config.toml
arch = "tdnn"
model = "CTC audio transcriber"
dataset = "read English sentences (LibriTTS-R)"
tokenizer = "char"
vocab_size = 32
optimizer = "nadamw"
eps = 1e-10
magnitude_pruning = 0.7
lr_schedule = "poly"
warmup_steps = 3440
weight_decay = 0.09
Rows from block 9, named by matrix and row number. Each number is 128 + 24 x the weight over the matrix's rms, rounded and kept within 0 to 255. All counts start at 0. Numbers have three digits each.
# conv: pointwise conv (model.blocks.9.conv.weight, 256x256x1), inputs 64-127
conv.7:169169128128128128128128128128128128074128128162128158128086128128128128128075128128163160128109110128128102128128156128128156128128128128128128096128128128128128082091128062128128128128128081
conv.8:173081128128128185128128128128128128128128128128128064128128095128128128155128128092128128128128103128128128128128128171128128173072128128128075072128128128128185184128128128128128095166128174
conv.9:128106128128173128128128183128064069128128128128128166167128183099128128128159128159128128128128128128128128128087128157128128128128128128128087128128128128128100128128128091128163128156128053
conv.10:128128128128128073128128128083128169128128128019128128128154128128128176128128128128149179128128179164102096128098128128162128128067077128128128158128128098174128128128172128128128128128079128
conv.11:093128071154128099128128128066163128170028156128128128128128128128158159180128172128128128128128128128128128085093170103128191074128128128061100178128156128164083128128128128128128128104128105
conv.12:173128162128193128112128128081128128128160128128128047128128128128128180090101128070184128128083128128128102167128061176100128128128128128128096128177128128092128128128128128191128128128155128
conv.13:128153128128128128128045128128128128128128107128128128084128170128052128128128128168128128076128128128128128128128128100081128128128128128128084164128093128128097128128128128128128128154064128
conv.14:128157174184070128101128128128128128083128128184162094128095128128128128128088128128128128128092082128128128128128128128066149128128128128128128128128128128128128167092128165128128128128128128
conv.15:128154128094165128128128128104166128128128128128183088128128163091128082128168128128128097163128128104168128104128128128128128128095128166094128128082128128128128128094161094128128128128181090
conv.16:088101128128128128128128160128128128167128128128128128128128078128128128128128128128128189166128128128128128128128128073128128128128128169128128081065128128092159128128085128128128128128128128
conv.17:128128128128109128128128128177158128086075128128128128161083177128128128128174128128064068128128128128128128053128128128167167128128128128150108128085128128165128128152128091128128146128166128
conv.18:162128099074128128128128128128128150128067128128128128128107128128128128166128128128128128128085107128128128128061128128128128128128128162128128128128128128128128106169128128128152066128128162
conv.19:128065128128128128128085128128095128128128128163083128128128128128128049128128128128128160128128128106128128128128078160128128128159128153128128128198128128128128128128091128128128146128128128
conv.20:128128096164128128128128099128128128128128128172128128092128128128128128128128128150128158128128128128128203158128085128128128128057128128128128128128128128128128128085128147128128128128128128
conv.21:128128100162128076128128128128128077128128128128128128128162084128128070128093128128128128165166128128128095128128170104128159128128085128128128128076128128128096056128082128037128176091155128
conv.22:128156092128128128128128128128087128103128128128128078106187168128094128128178128128128128128128128097128173128128128128128061128096128128158174091164128128128128128128128128128128128150128128
conv.23:128128128128099128128128098066128164128175128128128084128158128128068176128128128128128128128128128085128118128128128128091089128092095128153128071128128177080128082128128128128128128128097128
conv.24:128164128128128128128128128128092128128077128128128128128086128128128128128085128148128128128128128128128128128071169075128128128128171192086128128128166128128128089128128128128128128128128128
conv.25:170128087128128128151128036128154128128167092128145128183128128128128160149077128128128074128128128128099128128128128128128082128161077128128128128128128128080128075128102188128128128161128128
conv.26:068128128128128128128128100128128167128092097176128128128106128128128128092086155128128128160156128128128128128089128085128128128128128128128097189128128128128128128157128103128079175128128167
conv.27:102128128128128128128128128128069100128067079128128128128128128128128128128128092128128128128203128128128128128128159128128094128128128128128128193091128128160128128128128128074084128098128128
conv.28:176128128088128128128097167128179128101128128128086128128152128086102128088128128128128128128188128128128102128128128155128150128161128090151128128128064128128128094147128128128128128128071088
conv.29:128087128158128165128128088128128173128128128128128177128128128083128128128102157050168165128128128128128128061128128088128128128128128128069128128128164128174171128128128128128080186128128128
conv.30:128128087128128163128128114128096128128071128128128128128128175128090082072128128128099128128161084128128128128128128071128128167089128088128128128128128128128128128128107128128128128152166128
conv.31:172128128128038097075128128128052128128128128128160165128128128128128128128128128128088128128103128128097165128128128165156157094128092128128090128079159128087128154128080128052096197128128128
conv.32:128077087090056082091128128128128180159128128128128128102128128128171083128162128128157096128128128128097128148128128128128102169128128094128149128128128082128083128088128064078128080128128179
conv.33:128128128128128128128128128128155128091128128128128163128128128128128128128183128128128128149128128128128128128128128128128128158128128128128128128128128128128164128128102128094128128128128128
conv.34:095128128128128128128128128128128128128128075128128128128128128128128128128164158100094157128149128128128128169128099128128128128128128128084128128128173128082128128128070128128183128128062128
conv.35:128080128128128128128128082128109128128128159128201128085128128054080128128128128128128173162093128092128128128176128064087128128128128128157064093128128077128128128090128128128128128128128084
conv.36:128128128128061109128078128069128128188088128087197071128171128154128089128128128103128128128096128128128128086111128128128128128128107161128128128128128128128128091128128128128128128128092128
conv.37:128177128128128072074128090128106128128128128071128128128128128128128128128128098128128099100128068128091128128128128099128166128128098104181128091107150128128128128128128128128060128128175128
conv.38:128128128128128128128128128128149128128128128128128128156128128080128178128128128128128128128128128076128128128090128128128098090188078152128128085128080128128128068147128128128128102171128075
conv.39:128128150101128128128128128128128128194128052149128090102128128128075163128128128181128128070128068128128128152128128128128128083128128128097128128088128128167128128128098128101088128128128128
conv.40:128128128128128128183128128128091128128128182128128160128128128128128128128128164183067128128128071128128128128128066128128128128128128128128128128128128128175128128128076191078153128164095128
conv.41:128160128181128128128128128101128128128093172128128128128158128088128128167175128128128128128128128128128128093128128128063128128083128128128199128128128128128128128128128097128128128186151086
conv.42:128128128088064128154095128162128064128128158128128128128128128128128128128090148180089128091128076089077128128128128128165128162128128087162161128128154128128128199068128128128128066128128128
conv.43:098128128128128128128167128128128128128128169171128128154128128128128170128091161128128128159072128159085179166158128173128128153128128128128128182128128084088128128128128128043128128128128128
conv.44:068128128075160128128152128105128181128128128070128080128128128128181104128104095128128128128128164128128128128168185174093155128128128067102128128167169074128180105128164128152128086128128128
conv.45:128128080166128128128128128128172128171128128128128128128103146097128128128128128128128128128128096128194128128089167128064128073092098173101128095128128128128128128128128128128128092128128195
conv.46:128128128128128103082075086128216149128163128128128149094128101128128128161128128128128128090128128184128128159085128128128128128128128081093100184128128162190128179128128128106128128128128101
conv.47:088181128128128128128128128128128185161128090158085128128128128128066128128128128179128128128128180128128128128160163128128128171128128128128128128070128084128128078128095128178128097128128059
conv.48:165084128094128178128103071078128128162128128128076076169113128128128128073128194128160128128128090128128128128128151128204128128128128128128170128128128128128128095087128089100102128128174128
conv.49:128159128128163128128128175080128128128128128128073128128128128128128128128128128176128128128128157183128128128128128160092128078159128128128128128128128128128128128128128060077128128128128034
conv.50:128065128128128128177128128128128128128128128128128128099128128128128089161089171128103128067128128094128128156128098164128091128196128128093128090128128128153128159128185128063128128128128128
conv.51:156128128128128128128179128128128128128128128163078128083102128162114084128128068128099128128189128128128082128128128128092165170128128128128097101128128128107100128128090099128128091085078128
conv.52:128128128128128157089091128115175128128128067128128128128182128191078128147128128128128128128128128128143128128078099128128128128099128128102128128128111102128174128128128153128128082128128128
conv.53:128128128128128128075128128128128128128163128128128128128128128096128128128128128128128128128128128159128050128128079105128128128128128128080128128128128128128091128128128157095128128128128128
conv.54:160128093105128164091128083160154128128128128128128128128128128128128128128128173128128166128128128128128128168071033128163074128128128128128128085128128128128128128128100079128169128128104128
conv.55:101186128101128161128128128096128156128128128128096128128128128128128104128102128077128128128098090128128065128128128128128169128128039128084128128153128128128128099128128128128128149162128128
conv.56:128128128128128128128128128128128128094128089128191080164156087082128103128128128128088168091128128200150168128128128128184089104076102128128128095128128128128128083128180128128159128152128128
conv.57:128128128128128128128083128128179128128128128128128071128128128128128128128128128097128128128128128128128128164128128128128128128167128174128189152128202128091128128128162184128128172128128128
conv.58:128128128128128151128128128128128128128076199172128128156128128087104128128128128074076173095128128128128061128128128128128128065128128128080128128128110128128055128128128128128128128128128128
conv.59:098128128128128169063185170128128128128128128128128128128128128188128093128128084176128128065128128109128128128128173128163128128128128128128158128128101128090128128098128081168128058128128128
conv.60:170128170128128128128158128128128128098128106128128128128128186128094099149088128128128128128098128128128128128128128128128128103128128128157128128128128128177128079128128074128128160114128128
conv.61:128096128128068128128128128128128128128128188128128128128065128128095077179128173128150128128102087201128172128159128128164128128128128128178128128128128071128128128128178128128067128144096128
conv.62:107128128128088157128128087128128128128171128165128074128128196128097128168128181128128128061128128128074171128128128128094128128128193128128128093128086128128099128084128128128128128128128086
conv.63:128076128128128128128151104128128128128128128128179128179128150128098128128156128096091128180128128167101128128128128070128128128128071128150128128128128128164128128128156128128128128103128128
conv.64:128128128128098128128128161128128173128178172128128128128128128128128128128085086128128128128128128128128128128128128145128128128190128128071165128104128156128090128128079128128170128128128177
conv.65:128128128128128128128128128156128128128128128149087128128174128128128128128168128172128128128192128165128128149128128158128101096128128128128176128128128128150087128128128174128128128128151128
conv.66:128128061128128128128128128128061128085128128128128128128128149128128146128128169128156088128128174128128128166128128169128128128128128128128128128128173128128163128082090128128128076128128128
conv.67:128128128092128157128128128128128128164081128128128128128128128128128128128128128128128128082128128155128128106128128043128182128078128128128128128128128128199128128155128128128085212128128128
conv.68:128128097184128091108052128128128128052128128128128128128128128128128128174087128128128164128128128182128152128124171128128128128077128128086128128128128175162128128055070153183090128128128128
conv.69:128128091128128167128128067085128128171092128085169128128128128128128128102128128100128128128155128077128128128128128128128128051128179128128128102128128128128128128080076128128128128128032128
conv.70:090128202128128128128128168128128154128128102128097128128128128128128097128128128128093128128091128128128128128174128128128128128128166128128128128128128181128128128128128104081128128128094154
conv.71:172128128044128128128128128128128169085170128128128175080128128064128171128128128128085128052128128087092177128082128128128078128128128090128128128128164128128049151128128128128169128128078128
conv.72:128164081128128128128172128128083128171128128128128128128156128158128085128086128128128082128128128128128104128128128128174128128090128105128128106128128128128128147103172066128094065064128128
conv.73:128098128128128128128128128128128163085101128098128128146128168128097194128128128078128165171128128151067162089094128153161058084049128176128105128128128172128128128128128128097128128084128128
conv.74:128128128128128165128128128196128128086128128128060128092128091186015128128128128104162128163128128085128128106128099095128167128128158088128128128103128128128128128128150101128165128128128128
conv.75:128128128087128066173162128165128128128128128173128128128128128086128128128153128128173128128128099128188128128128128128079128128085128128128128165190128128128128128163128128128128128128128128
conv.76:128128128128159128128128128128183128128128128185106128180128128128128128128156128128128128167128153128128128186128086128128128128128128128128128090157048128089128086128209128081094128083128086
conv.77:182128128128128089128128128200128128128128158161128173128128089128128089128128190128128128128128174128128128128085128128128128128128128128128128091128128072128097081128128128103165128128102128
conv.78:128093128082082189088128128128128162128128128176128128128095200128081128172128160128128173091128128128128102128128128128128128128128128040128078169076128128128128062152095128128128151128086093
conv.79:128128128128128161095072128128128128128128128128094128082091128128172102128128128155128074128092128128085155128128128072128128128128128128128128128078128128128128164128128107128128128128128128
conv.80:128128128158128066162128128128128128128128147128176128128018192128128128128128128128093128109128128128082128128128128128128128128128128128128128187128128128084094070128171170128128128128128128
conv.81:128128128128128128128128191128128085128128128128128128076169128092128128128128053128128050128128169128085128128128128128186128128128162100098128128128128128071151128128183128086128128128128101
conv.82:151177128128128128128128128128091128128102066090158069128128097128128201172157091128086169156090162128102128128162128128128128128095128128154159128128085128128128128128128128128094128128100193
conv.83:128068128128128071128128091128128128128128178166162154041128128128196095128128128128128128128128128128128128069180073095128128102128128096128128128128128128128128128128128128128082157128065128
conv.84:159094128128096128093128128162128163177128128128084099167163128128128128128128106128128164128128128128128128128128077128128108128128078168128128128171128128164128128113128128128128128128128066
conv.85:128128128128128128128128128128162128187128181128144128179128087128090128128128080128128095128128128128128128128128128102128087128128128128128128128128128128128176128050128128098128128128128128
conv.86:128128128128128128193090128177128128106128085128128169128128162128128188128128128128128128128128128128128085087128128128128128128153128128102071090128128158128072128155128128128128128175181128
conv.87:128128128128097128128128128128128128163128128128128128128128128156128128128128128156128128128182128128128128128128128128128184128128128128128128128155092128128128128100055128101128128128128128
conv.88:128107107128128128128128128128128128128128092128112128173098128084128128128128052167128164083088128128128128128128102128128128128164171128128128128128128128128069128128128128128128128128095162
conv.89:128128128173128157128128086128128075128101077128128128091128128128128100077153128175128128128128128128128165128128177128128128128128080128128164128097128128128128128128128161128102128128128175
conv.90:128128128128128128068171097100106168080128128169053169166108152128089128128128128196128095169174128128174102183128128128128128128128128128128128128128128105128128128128128128156128128049128128
conv.91:128095128128101128128128128128128128171128128204128128090128128128128147128128128128128128128128128173128128128128090128102128154048128128128128160128128160128128074084128170174128128128153128
conv.92:128128176156128128108128128128128074098128128128160092072128128080128090076128128128128128128128128101128128128163128128128100128104061085096128128088128128128163114075166128128128128128128085
conv.93:106128128128043128128128128128128128128187128128128128128128107170128046128128128182153128128128128161128071095128128128128154128128128128103170128128128098128128178128128128085103128088128159
conv.94:211128128128128128084128128191128128128128128128128128128128128128128128128164128128128128128128160156128128155128128128128128128183128128128128128176128128128084128077128128128128098128174128
conv.95:087084128171128100092128128128128182087101128128128128128128175128128128128167128128128153159032128128128128087128093128128128128128128128128160128179128094128128128128096064166128066078175128
conv.96:099075128128128128128128128128095156096128128128128066128128128128128098094128128102095128087128184128070128128128128128128183128128128128153158128128128128163128128128174128075168090128128128
conv.97:128128128128128128128128128128084102128128128128128128103128128076099128128128128128128128167128048128128128077128128171100128128128128128128128128128128128128128166128192128128128128128128128
conv.98:128128170143128128128128112161128092179128100128105085077128128153128128128128128128086128128128128156180128163128128128128128128148180128128128183128163128128128128161166128128078128128172128
conv.99:128128101154171128128128128128153128128128085128128066099128128094128128128128144094128128128128085080128194167128092128128128128128128093128150128128128160128128128128092190072128128182128128
conv.100:128128128128128089101128128128128128156128128128071066128128128157128128128066128174128128128128086128128180128162128128128128128158128092128128082128107153128128150091128081105128064128155098
conv.101:156159150128128128162128128128128128128087165079150128128128128128128128072128128090128128089128071128128128128128128128170128128128128128070092149128128177128128073128128155128128128128091128
conv.102:128128128089128192169079128159092128128166128128128128128087128128128128193128128128154128128102128128128128128128128128055128128067128128128128128128158171128128128093128164128128128128128128
conv.103:078128128099128128128128128128128128128106128128128094087105188128128128165128052096128090128128128188128128170095128128128128128178128128128128128168181128128128128065160081160128128128128100
conv.104:128104099128128128128066128128128184128128128078128128128178128128128098155128128128165128080128128128128128128128128128170128128128128154113128128067128128128099128128128128128198150145128128
conv.105:128070178128109128128128128128128128072128128109128128128128147128194128128128168128128066175128128056077128128128128128128128128128167090079128128128128128128128128128103082128128096128128128
conv.106:128128128128128128128128128128128058167128199128097074128128128154128128158108128128128188128183085128128128128128165128128128128128128128128169128128128128163081128128177128128128128176128128
conv.107:128128099162128158128128128128116128077086128128128128184078074128128089154128128128096128128151177128128128128177128128128128128128073161068128128183128128128066128095128128128089128128128162
conv.108:128175128128070128128128128088128128105128128128128128128109128128128128109128128128179104128128183128128128128128159128128069128128094128128128091210128128156176128128183082128128128160181128
conv.109:091128128128159128128128128099128098128128128128089128128128128128128160177128128128167086128128097128128128160128092128128088128128128102150128128065166179091128098128128128128102128079128128
conv.110:161128128165086128128128128128128128190087128128128128128128128128094128128157128128179128172128128100177100175128128128128128128128128128128128168128128128166128079128128163128089107165128102
conv.111:128128128128128128128128128128128128128128128062128128128128128128128089095084103128082128128163128128128128095102128128058128078184128128128128128128128149128096128128128128088091153101128128
conv.112:148147128128023128091128128075176128128128174071128167165154128128128128128128128128128128166128173128079128128128128105179128128128128128128128128180050089128128090128128128128128128128173128
conv.113:058181105128165088152128167128128166128128128128128111128128128128128128091128128128128128128093128128128128079128107128165078128128128090166092161128092128128128128128128098128128128085128128
conv.114:128128128128128128128128128128128128128031128128128128068128128128079128128128128128128128069128128128128128128128128128128128161128178128128128128128128128128128128165128128165128128128128128
conv.115:128128151150128041097128086173155092128128089128128089128128091160074096128128128052142128128128128128064128128128128128128128128128128128166128128088169128128128128128128128159128128128128128
conv.159:128128128158128163157103163148128128128128128128169128128095089183079128170128128128063128106128128128128064128111128092105167166128128128075128128128128128128128128128128128128128128067128055
conv.160:171086128102128128128128128092128128128128128128128128128095172128128128128128164128128128094152128128128128128173128128104128081128128128128128128182128128128128128128155150157128128128128128
conv.161:128179128128128128128076092128128172161128128128128072128128128128128128094128155146128096128128128128096128170128215128128128128128128128097128128090128163128128128128128067128182128128128128
conv.162:128160167128128084179128128083069128128128128128070128128128128128128160128128128128128099128128128063128128128128128128128159128128087128128154128069128128128095140161090128128077128159128104
conv.163:128128128128128128060128176163128128128128128128128128090073128099128128128162173128128087072159176098090070128128073128164128128069128128128128128089167083128128149128128081148128156173128128
conv.164:128128128128128128076128128128128071190128128128128128092128128128157128128128128128128128185110128128128046128128091128102128128128128067128101162092105128128128128128128128128128160128128128
conv.165:128128128128128128128128128128128086128128050128128128128128128128128128128128128128152128128128177114128197128128128128128097100043128150128087162128181128091128128128157128128128128128128128
conv.166:128128162128128161128154090161128128128128128128159106100128128128094128128173128128128128084090128177128178128073128128076176165128128128128128128128128128128128128128128071128128128128156164
conv.167:128075144128128128157128128047098164128128128128128128128128128128148128178096128128128159085128081128128128157128160128128128128128128128158166128128128157096128128043175091128128083128128128
conv.168:128128128128128128128128128128174128128176086128128128128128128092128128078128128128128061128128128128128128170193128128128128055128128156087072128105128168128128128128128105128069128128128128
conv.169:148109128128128128094128128128128128128105045166176128128128128128128128128128128128128128128128151128182128128128128128128128168128128092128071128128128111096128128102128128128159128128162128
conv.170:128084128128175128128128128128128167128128081128128095073128128128128092069071128100128128128128183069128128128128128128128128180062087178098128071128128128128128128128128128128061128160128128
conv.171:128128092128077128128128128128186128128128128128128163066170128151128128128128160128175091086128079128151128128128167128128128128128128128128158128128081080179128128128093093093082086173042128
conv.172:128128128159152169072033128128128171128102128128098086128128128090152128174094083128128128128154128128128128128128128156054128081128128102128080128128096128153128128128128128128128128128128128
conv.173:095128128128164160166128080128128128155128128128128068168128128101097172181163128159128128128107128128128128174128128063128128128169128089182170156128128128100128128054128128128128128128100128
conv.174:069128128128128059128128128153128101128128168128209128128128128076128128128049164152097128128128128128128128080102128128128128128128128128128128128128070128128102128128128150074128128128128128
conv.175:082097128183128171128157094156128128128093128080128128128128110168128128128104128128128128128128128053172128128128128128128172128163170128128146154128106128128128128128128128128083128102128128
conv.176:128128081128157128167128128087128162128178156128128128128128128162128169128128128173075128128128128159128194165128128128159128128174128074128128128128128186128164128128165128128128128084128197
conv.177:128128128128128128128128128128128159128105128169128101098157085128128128128105162052078149128128128128128128128059128128128128128094128128128128128128158128128128128128077128128071128128128128
conv.178:089166128128128128128128128128128170128128128128096128128128128094179128152128128128128094128128128128156128128128128128128128092128128072128128146128128169082165076128098169165079128128142128
conv.179:128128128104148102128128128128128084128156128128174128182128128128128128128157128101181128075128128128072128128128128128071128050128090180165128128164100163162128128128128159128128128128088159
conv.180:128092167128128128128128128079075128128128101128128077128078071128128152128128182128128128093128195128195128128128128106128091086056128160128128128111128185128174128128209149128128128128128128
conv.181:128128178128080128128128096128128128128128092128168128101128128128128128083128183079128128128176090075177128080089128128128128128128128128080128128128128128102128128128128128128128128128128128
conv.182:128128128128189100128160128128128128128156128078128128161077128087084128128128128128128128128128128128128128128128128128128128069128128128128128128128128128068078128128128128090128128128128128
conv.183:084128128128096150128128128048128128128128191110128104128128128128128100128128128094128088079098104128128097128128128166128128128128156128128171128128204128128128101128095128128128087128128128
conv.184:128091065128128128128128155128069128128171148074082128128128075128192128085128128128128128128128128128128128128128128128128128155128128101128128128128128128128167093128128084169153128128190128
conv.185:080157128128128128102128082197128128087128128128091128128128128128128128128167128128184188128128128082102128128128067128128128074083128128128128128128128128128128128128128128128128177128128128
conv.186:128173128128128128128075128128097128170128128128179085149128128176082128128128128128128128128099128170164128128128128128100128053106174128128093128085091128128128067161087128128128128198089128
conv.187:128148097128128128128128128084099128095172128128128128188165128128128183128128128128128128145128104128093128073083128128128128128128100095128128128128128128086128158128166173128128159128128128
conv.188:085128128128128128128128128094128128128128128081128128104128180189128153177128128128128106175128093128177128128128128162128167068128128162128128128128128128128100160128128128128090128128128128
conv.189:182128087128075153128113169128128128174128091128128128085079128170128128128128158109128128091128128128081128128128128128128097128128128128180128128104128128194128128128128128128128128080168128
conv.190:108128128128128128128128042128128193128128128128128128128128033128128128128096088128128128128128128128043128128128128128093128128128128128128128128128128128128128096128128128128128128157080128
conv.191:128128203128128128128072170128128173128128128085128128128128128099128128128128128128128128128128102128128128128128128128152128128128112128039065128128128128128128083128128128128128108128128128
conv.192:128128128128165128128128101128083128128157128128128128162128175107128069158128128128099128128072128128157128128165042161093153128168128128128128128128128128128080128128180128128163128128128095
conv.193:180128128128175178083128128128128163128128169128128128128128128079104128128128128128128128099083128128128128128128152128128128128128174086128128128095128128128128128066164128095128128094180098
conv.194:085128128153128128157128128091128128128128128128128079171128128128128128128071128086100128128128128128128128159077128157128128128128149128128103182128128128128128128071128128094156128164093128
conv.195:154090148157078128071063128128128128128128128069128128128128128088128128128128128128128109160089128142160128128128128128128128128128181128128128094128128128128128128128128128064128128128084158
conv.196:128128128089128161128128128128128128175128128128228083057105128128163160128169128094128128128094128128128128128128128128128128128128128128095128076128128128128128128105144128096128128128128128
conv.197:128075128128128128128089128066128128128128128128128128080128165128128128170128128128097128128087162077128128065128158160128092128128128094128128128128128098128128128128128092085128065153178128
conv.198:128128128163128128128128128128128167102128128128128128128128128128128128128128128128128165128128128128128128092100085128128128176149128091169128086128128128128128128159128099128128128128128128
conv.199:128128194128040128128128044168157128072128128128128128128128047179087160128128128128083184128128128089159128128166128128128162128093128093095128128128128128128128128128109128094128128128128171
conv.200:128128075091061128094088156187128183213128128128085128067100128128128203101128044128128128128128128128128175172077128101128128128084128128128128128128149128128128128128128128128128128128096128
conv.201:128128128171160128086087128128176094128165128128078128128157164128156160167128128128128035128128128128147090128128191128071128128128168128066128128128128128128018128128128128128165128085161128
conv.202:128157194128128167103128128094080128128128128128163128128128128128128128128128092093099128173072128128168128069128091181164160128128128096128128128128160088128128128091182160128128128066165128
conv.203:128128109152128128094128039128128151187128128149081128128128152168128128128128163128128128183128128128128128128128128128128128128128128079096128103128128128076057128128128128128128128163128128
conv.204:128128128128096128099128128128092090128075128102128128080160109086128128058128128128128165128128084128128081087128080128128128084128128128128128128128128093053089128158096128128070101128128157
conv.205:128128128208128128159128128081097128128128128128128128128128163128128091128128097128128128128128128128069128128180146155128169128128128128100092128093128128128128175090128128099161128128165128
conv.206:128128128128128180128083128128128128128128094159170128128128128085128128075128168128073054128128128128128128128128128176128128128102128158128128128128128128128128128092090128128128094128128128
conv.207:062089171128128147152128104128128128128079128128128128128128128128088128128128128083092128128078128128185098128158106128158128128128101128128128128128186128066128110128128084128128128128185128
conv.208:128128089128128128099128181128128128128128166128128075128157128128128076128128128128128128128167128128128128155110128178161128162108128128128128128098128082128101108171128164128128128128128128
conv.209:128167156128128128128128084128167154128165174016081128179154128128128050128128128095128128128054128128128084099128128128066176106168128150128128128153128128128181128128128128128108128128128128
conv.210:086128128128128128128128143128128128145128128053183128128128128128075128168128128128128128128128169128128128128128159128128128128182128128128128095128128128128128128128128128128078171128091036
conv.211:128128128172142087128089128128128128093105128083189128128128128128128128047128128128128162128128128093128128128128182158128104128128062128128128165128150128128128092128128128128128128174151128
conv.212:090128181128128181128128128128128128128128182104128128128128128128085128128097128101128128128168128128128162128128128052128128128128082163177128128128163128128128100128128128097102128128128070
conv.213:128128128128128128179163128128128168128070128128128128128128128128128128168099076128128128128128128128101128128128050128179128128099128164128128128128189128128128128062128182128128158128128086
conv.214:128128076128128147128128128128079175128128128128128099128128128128073128128128080128128165128128128070081128128128128095128128128128128128094128128097128128168128128093101128128128128128128128
conv.215:128128128128128128128177069128128128128128128128059100128128161085128128128128128073086128128128156128102100128128128128084128108178128080167166128128128080173128128128128128128128128128128163
conv.216:104128128128128155128128128073128128075169128161128128128128128128165128178086128128128128128128194093128128128128128128182158082128128075088128128128128148097128128128128128128128128128128128
conv.217:150098128128128174128128076128128128089128154128128128128128128169075154128128101049128128093128096128128099128128128128128092128103163128128097128128128156128096128128101128098128128128128128
conv.218:128099128128128128128128192128128128209104128128128128128177128128105128128128128128156128128128128065128095128128128128156149085057149128068128128128128128128086128128128128064128106095128128
conv.219:128128128128128128128175128128128075167161128128128128128166128168128093095128128184193128128128128128165155083128152128128128128128128128054128128083128128128064128128128128128128057173128128
conv.220:128161128128128128128128128088160098128128073128128098128128164079128128128128128128128128128128128089099128128128128043128128057128128171086091128014128128128128089128128128128079128071128128
conv.221:053078128128195128128091128069128128090128167128128128079166164128128128128095128128128128128128128128128062128093158168128128128128101164128128128128128128181128128128128128067128128128128128
conv.222:128128084128128128085145128128128165128128128128081128128098155128128128128160128154166128128128151128128099096128128128157128128128173128128128147090128080128128170128128128128128178085128085
conv.223:128168128128128128128092128128166128149128128109128128153103128128086128128093128128128128101128093106128128146128128128128128128128128128128146057128128128128128128128128071071128128128128093
conv.224:155128128128128128128128128128128128128128128128128128128091157048170128128128128128128081145128128128200128128128128128128128070128128171162128128128128183128128128128172128086128102079128128
conv.225:128128105128128128128128157128128128128128128128128128083095128113082128093075128128128128091128128128128128185128128128128195179128128128085128073080084128128128128128128128181128128128077165
conv.226:085128128128128128128128128128099151128128128128087128156128128128128128180128128128128128128154128128174128128128128128158128128128072028128128128128128128128128128128128128128154128128128088
conv.227:128128128078128091128128128068128128128152082128128128077128128091128128128163128161128128067128128128128128128128161128128128171128095104078128128128106178128128128128166128128103128128102128
conv.228:163128161165128128128128128101128128128128128166128128168095128128128059128128128128128128163128128128128128069186128128128142128128128128171128128128090059113072085128128076128128128128128128
conv.229:128075128128128128128128128128128128128128128128109128066128128128128149128128128128128128128128128128128090128160128160075128128128128128128128128128159128128096128128128128103128177128128128
conv.230:183087103181128128128085128091128159075128161049128128128128128128128128128128175075128128128128128084128076175151085128128128128164088128128099128128128128128128078128128170128128128128128128
conv.231:128128128080128128128128128128154171148128128079128128128170128128128153168128128168128158128128128128128183128128163154128091128091128128128128180128128070128128128099128128128128170128128128
conv.232:128085128128128128128128094128128128074128128128168100128128090128128128128151128128128159128128128128128128128128128128128178157128079128128191096177128128128128093128128173151128128128128128
conv.233:128187128128128128128158202128128151128157158160128128069128128064128128128128104090128128164192128128128128128093128103128128128079128128128128128128098128128128128128154128128128162128163128
conv.234:183128128064128128128128061128128081128082128128128170128128128128128128172052128175128156199159128081128128128128128128128128128128128128081128086128128128128128108128128128158128128128128128
conv.235:128128075128178128161092128128128128128128128156128074128128096128128095128128128128178128081174128128162128092128170128096157102093128128128128128128128128089128096099128047128128128128128128
conv.236:107128168128128103210128103128128128128178128128128128128128128128128128128128128085128128128128128090128128128128153128128128128128128128075128128128128128128128128097128128128052128128169128
conv.237:128128128128148128048128166128128128128165128128128194102128179128154128128128128160158128181128193128128080128128128128128128164128128128103128128128165128128128128106128128089175128158128128
conv.238:100128128128161128128158082128128128128128128128128173128049165128128090086128128128166082087128128065128128128082170128128128128079128128128098128128143160128128128128128077128128128057128128
conv.239:054128128128128128128128128128128128099040128128128128083128102128128128128128128128128128165128170128085128148088081128145128128097128128128128166128128128174128078128128128128128163128128128
conv.240:128041090128128167128128058128128166089128128128128128128128128093128128128128128108100095128128155096128151128128128128128128170128162128174128128166175128084169128146087128163128162128085128
conv.241:128128170195161128128128128077128128175128095128128159128095128108128183128091167128128128177183128091076093128128128128159128128128098128128128094128128128128100128128088128128128164103128128
conv.242:128128128128099128128128150128128128128128152128128128128128174128128128128128128128128110128128166128128168128128128128128128128128128128128128128128157128128097128128128128128128128128128128
conv.243:152128128099128128128091128163128128128116097128128128128128128128090063128093128128128157128085128105128128128128128128128128128128128128097171128068128128128128081104128128128128128128128128
conv.244:128128128049079086159128128157075128047128155087128128148101128128128128128156128189128175078128128128106109128128178128095128082128128102128176128128128089098128158175128128169128086128128128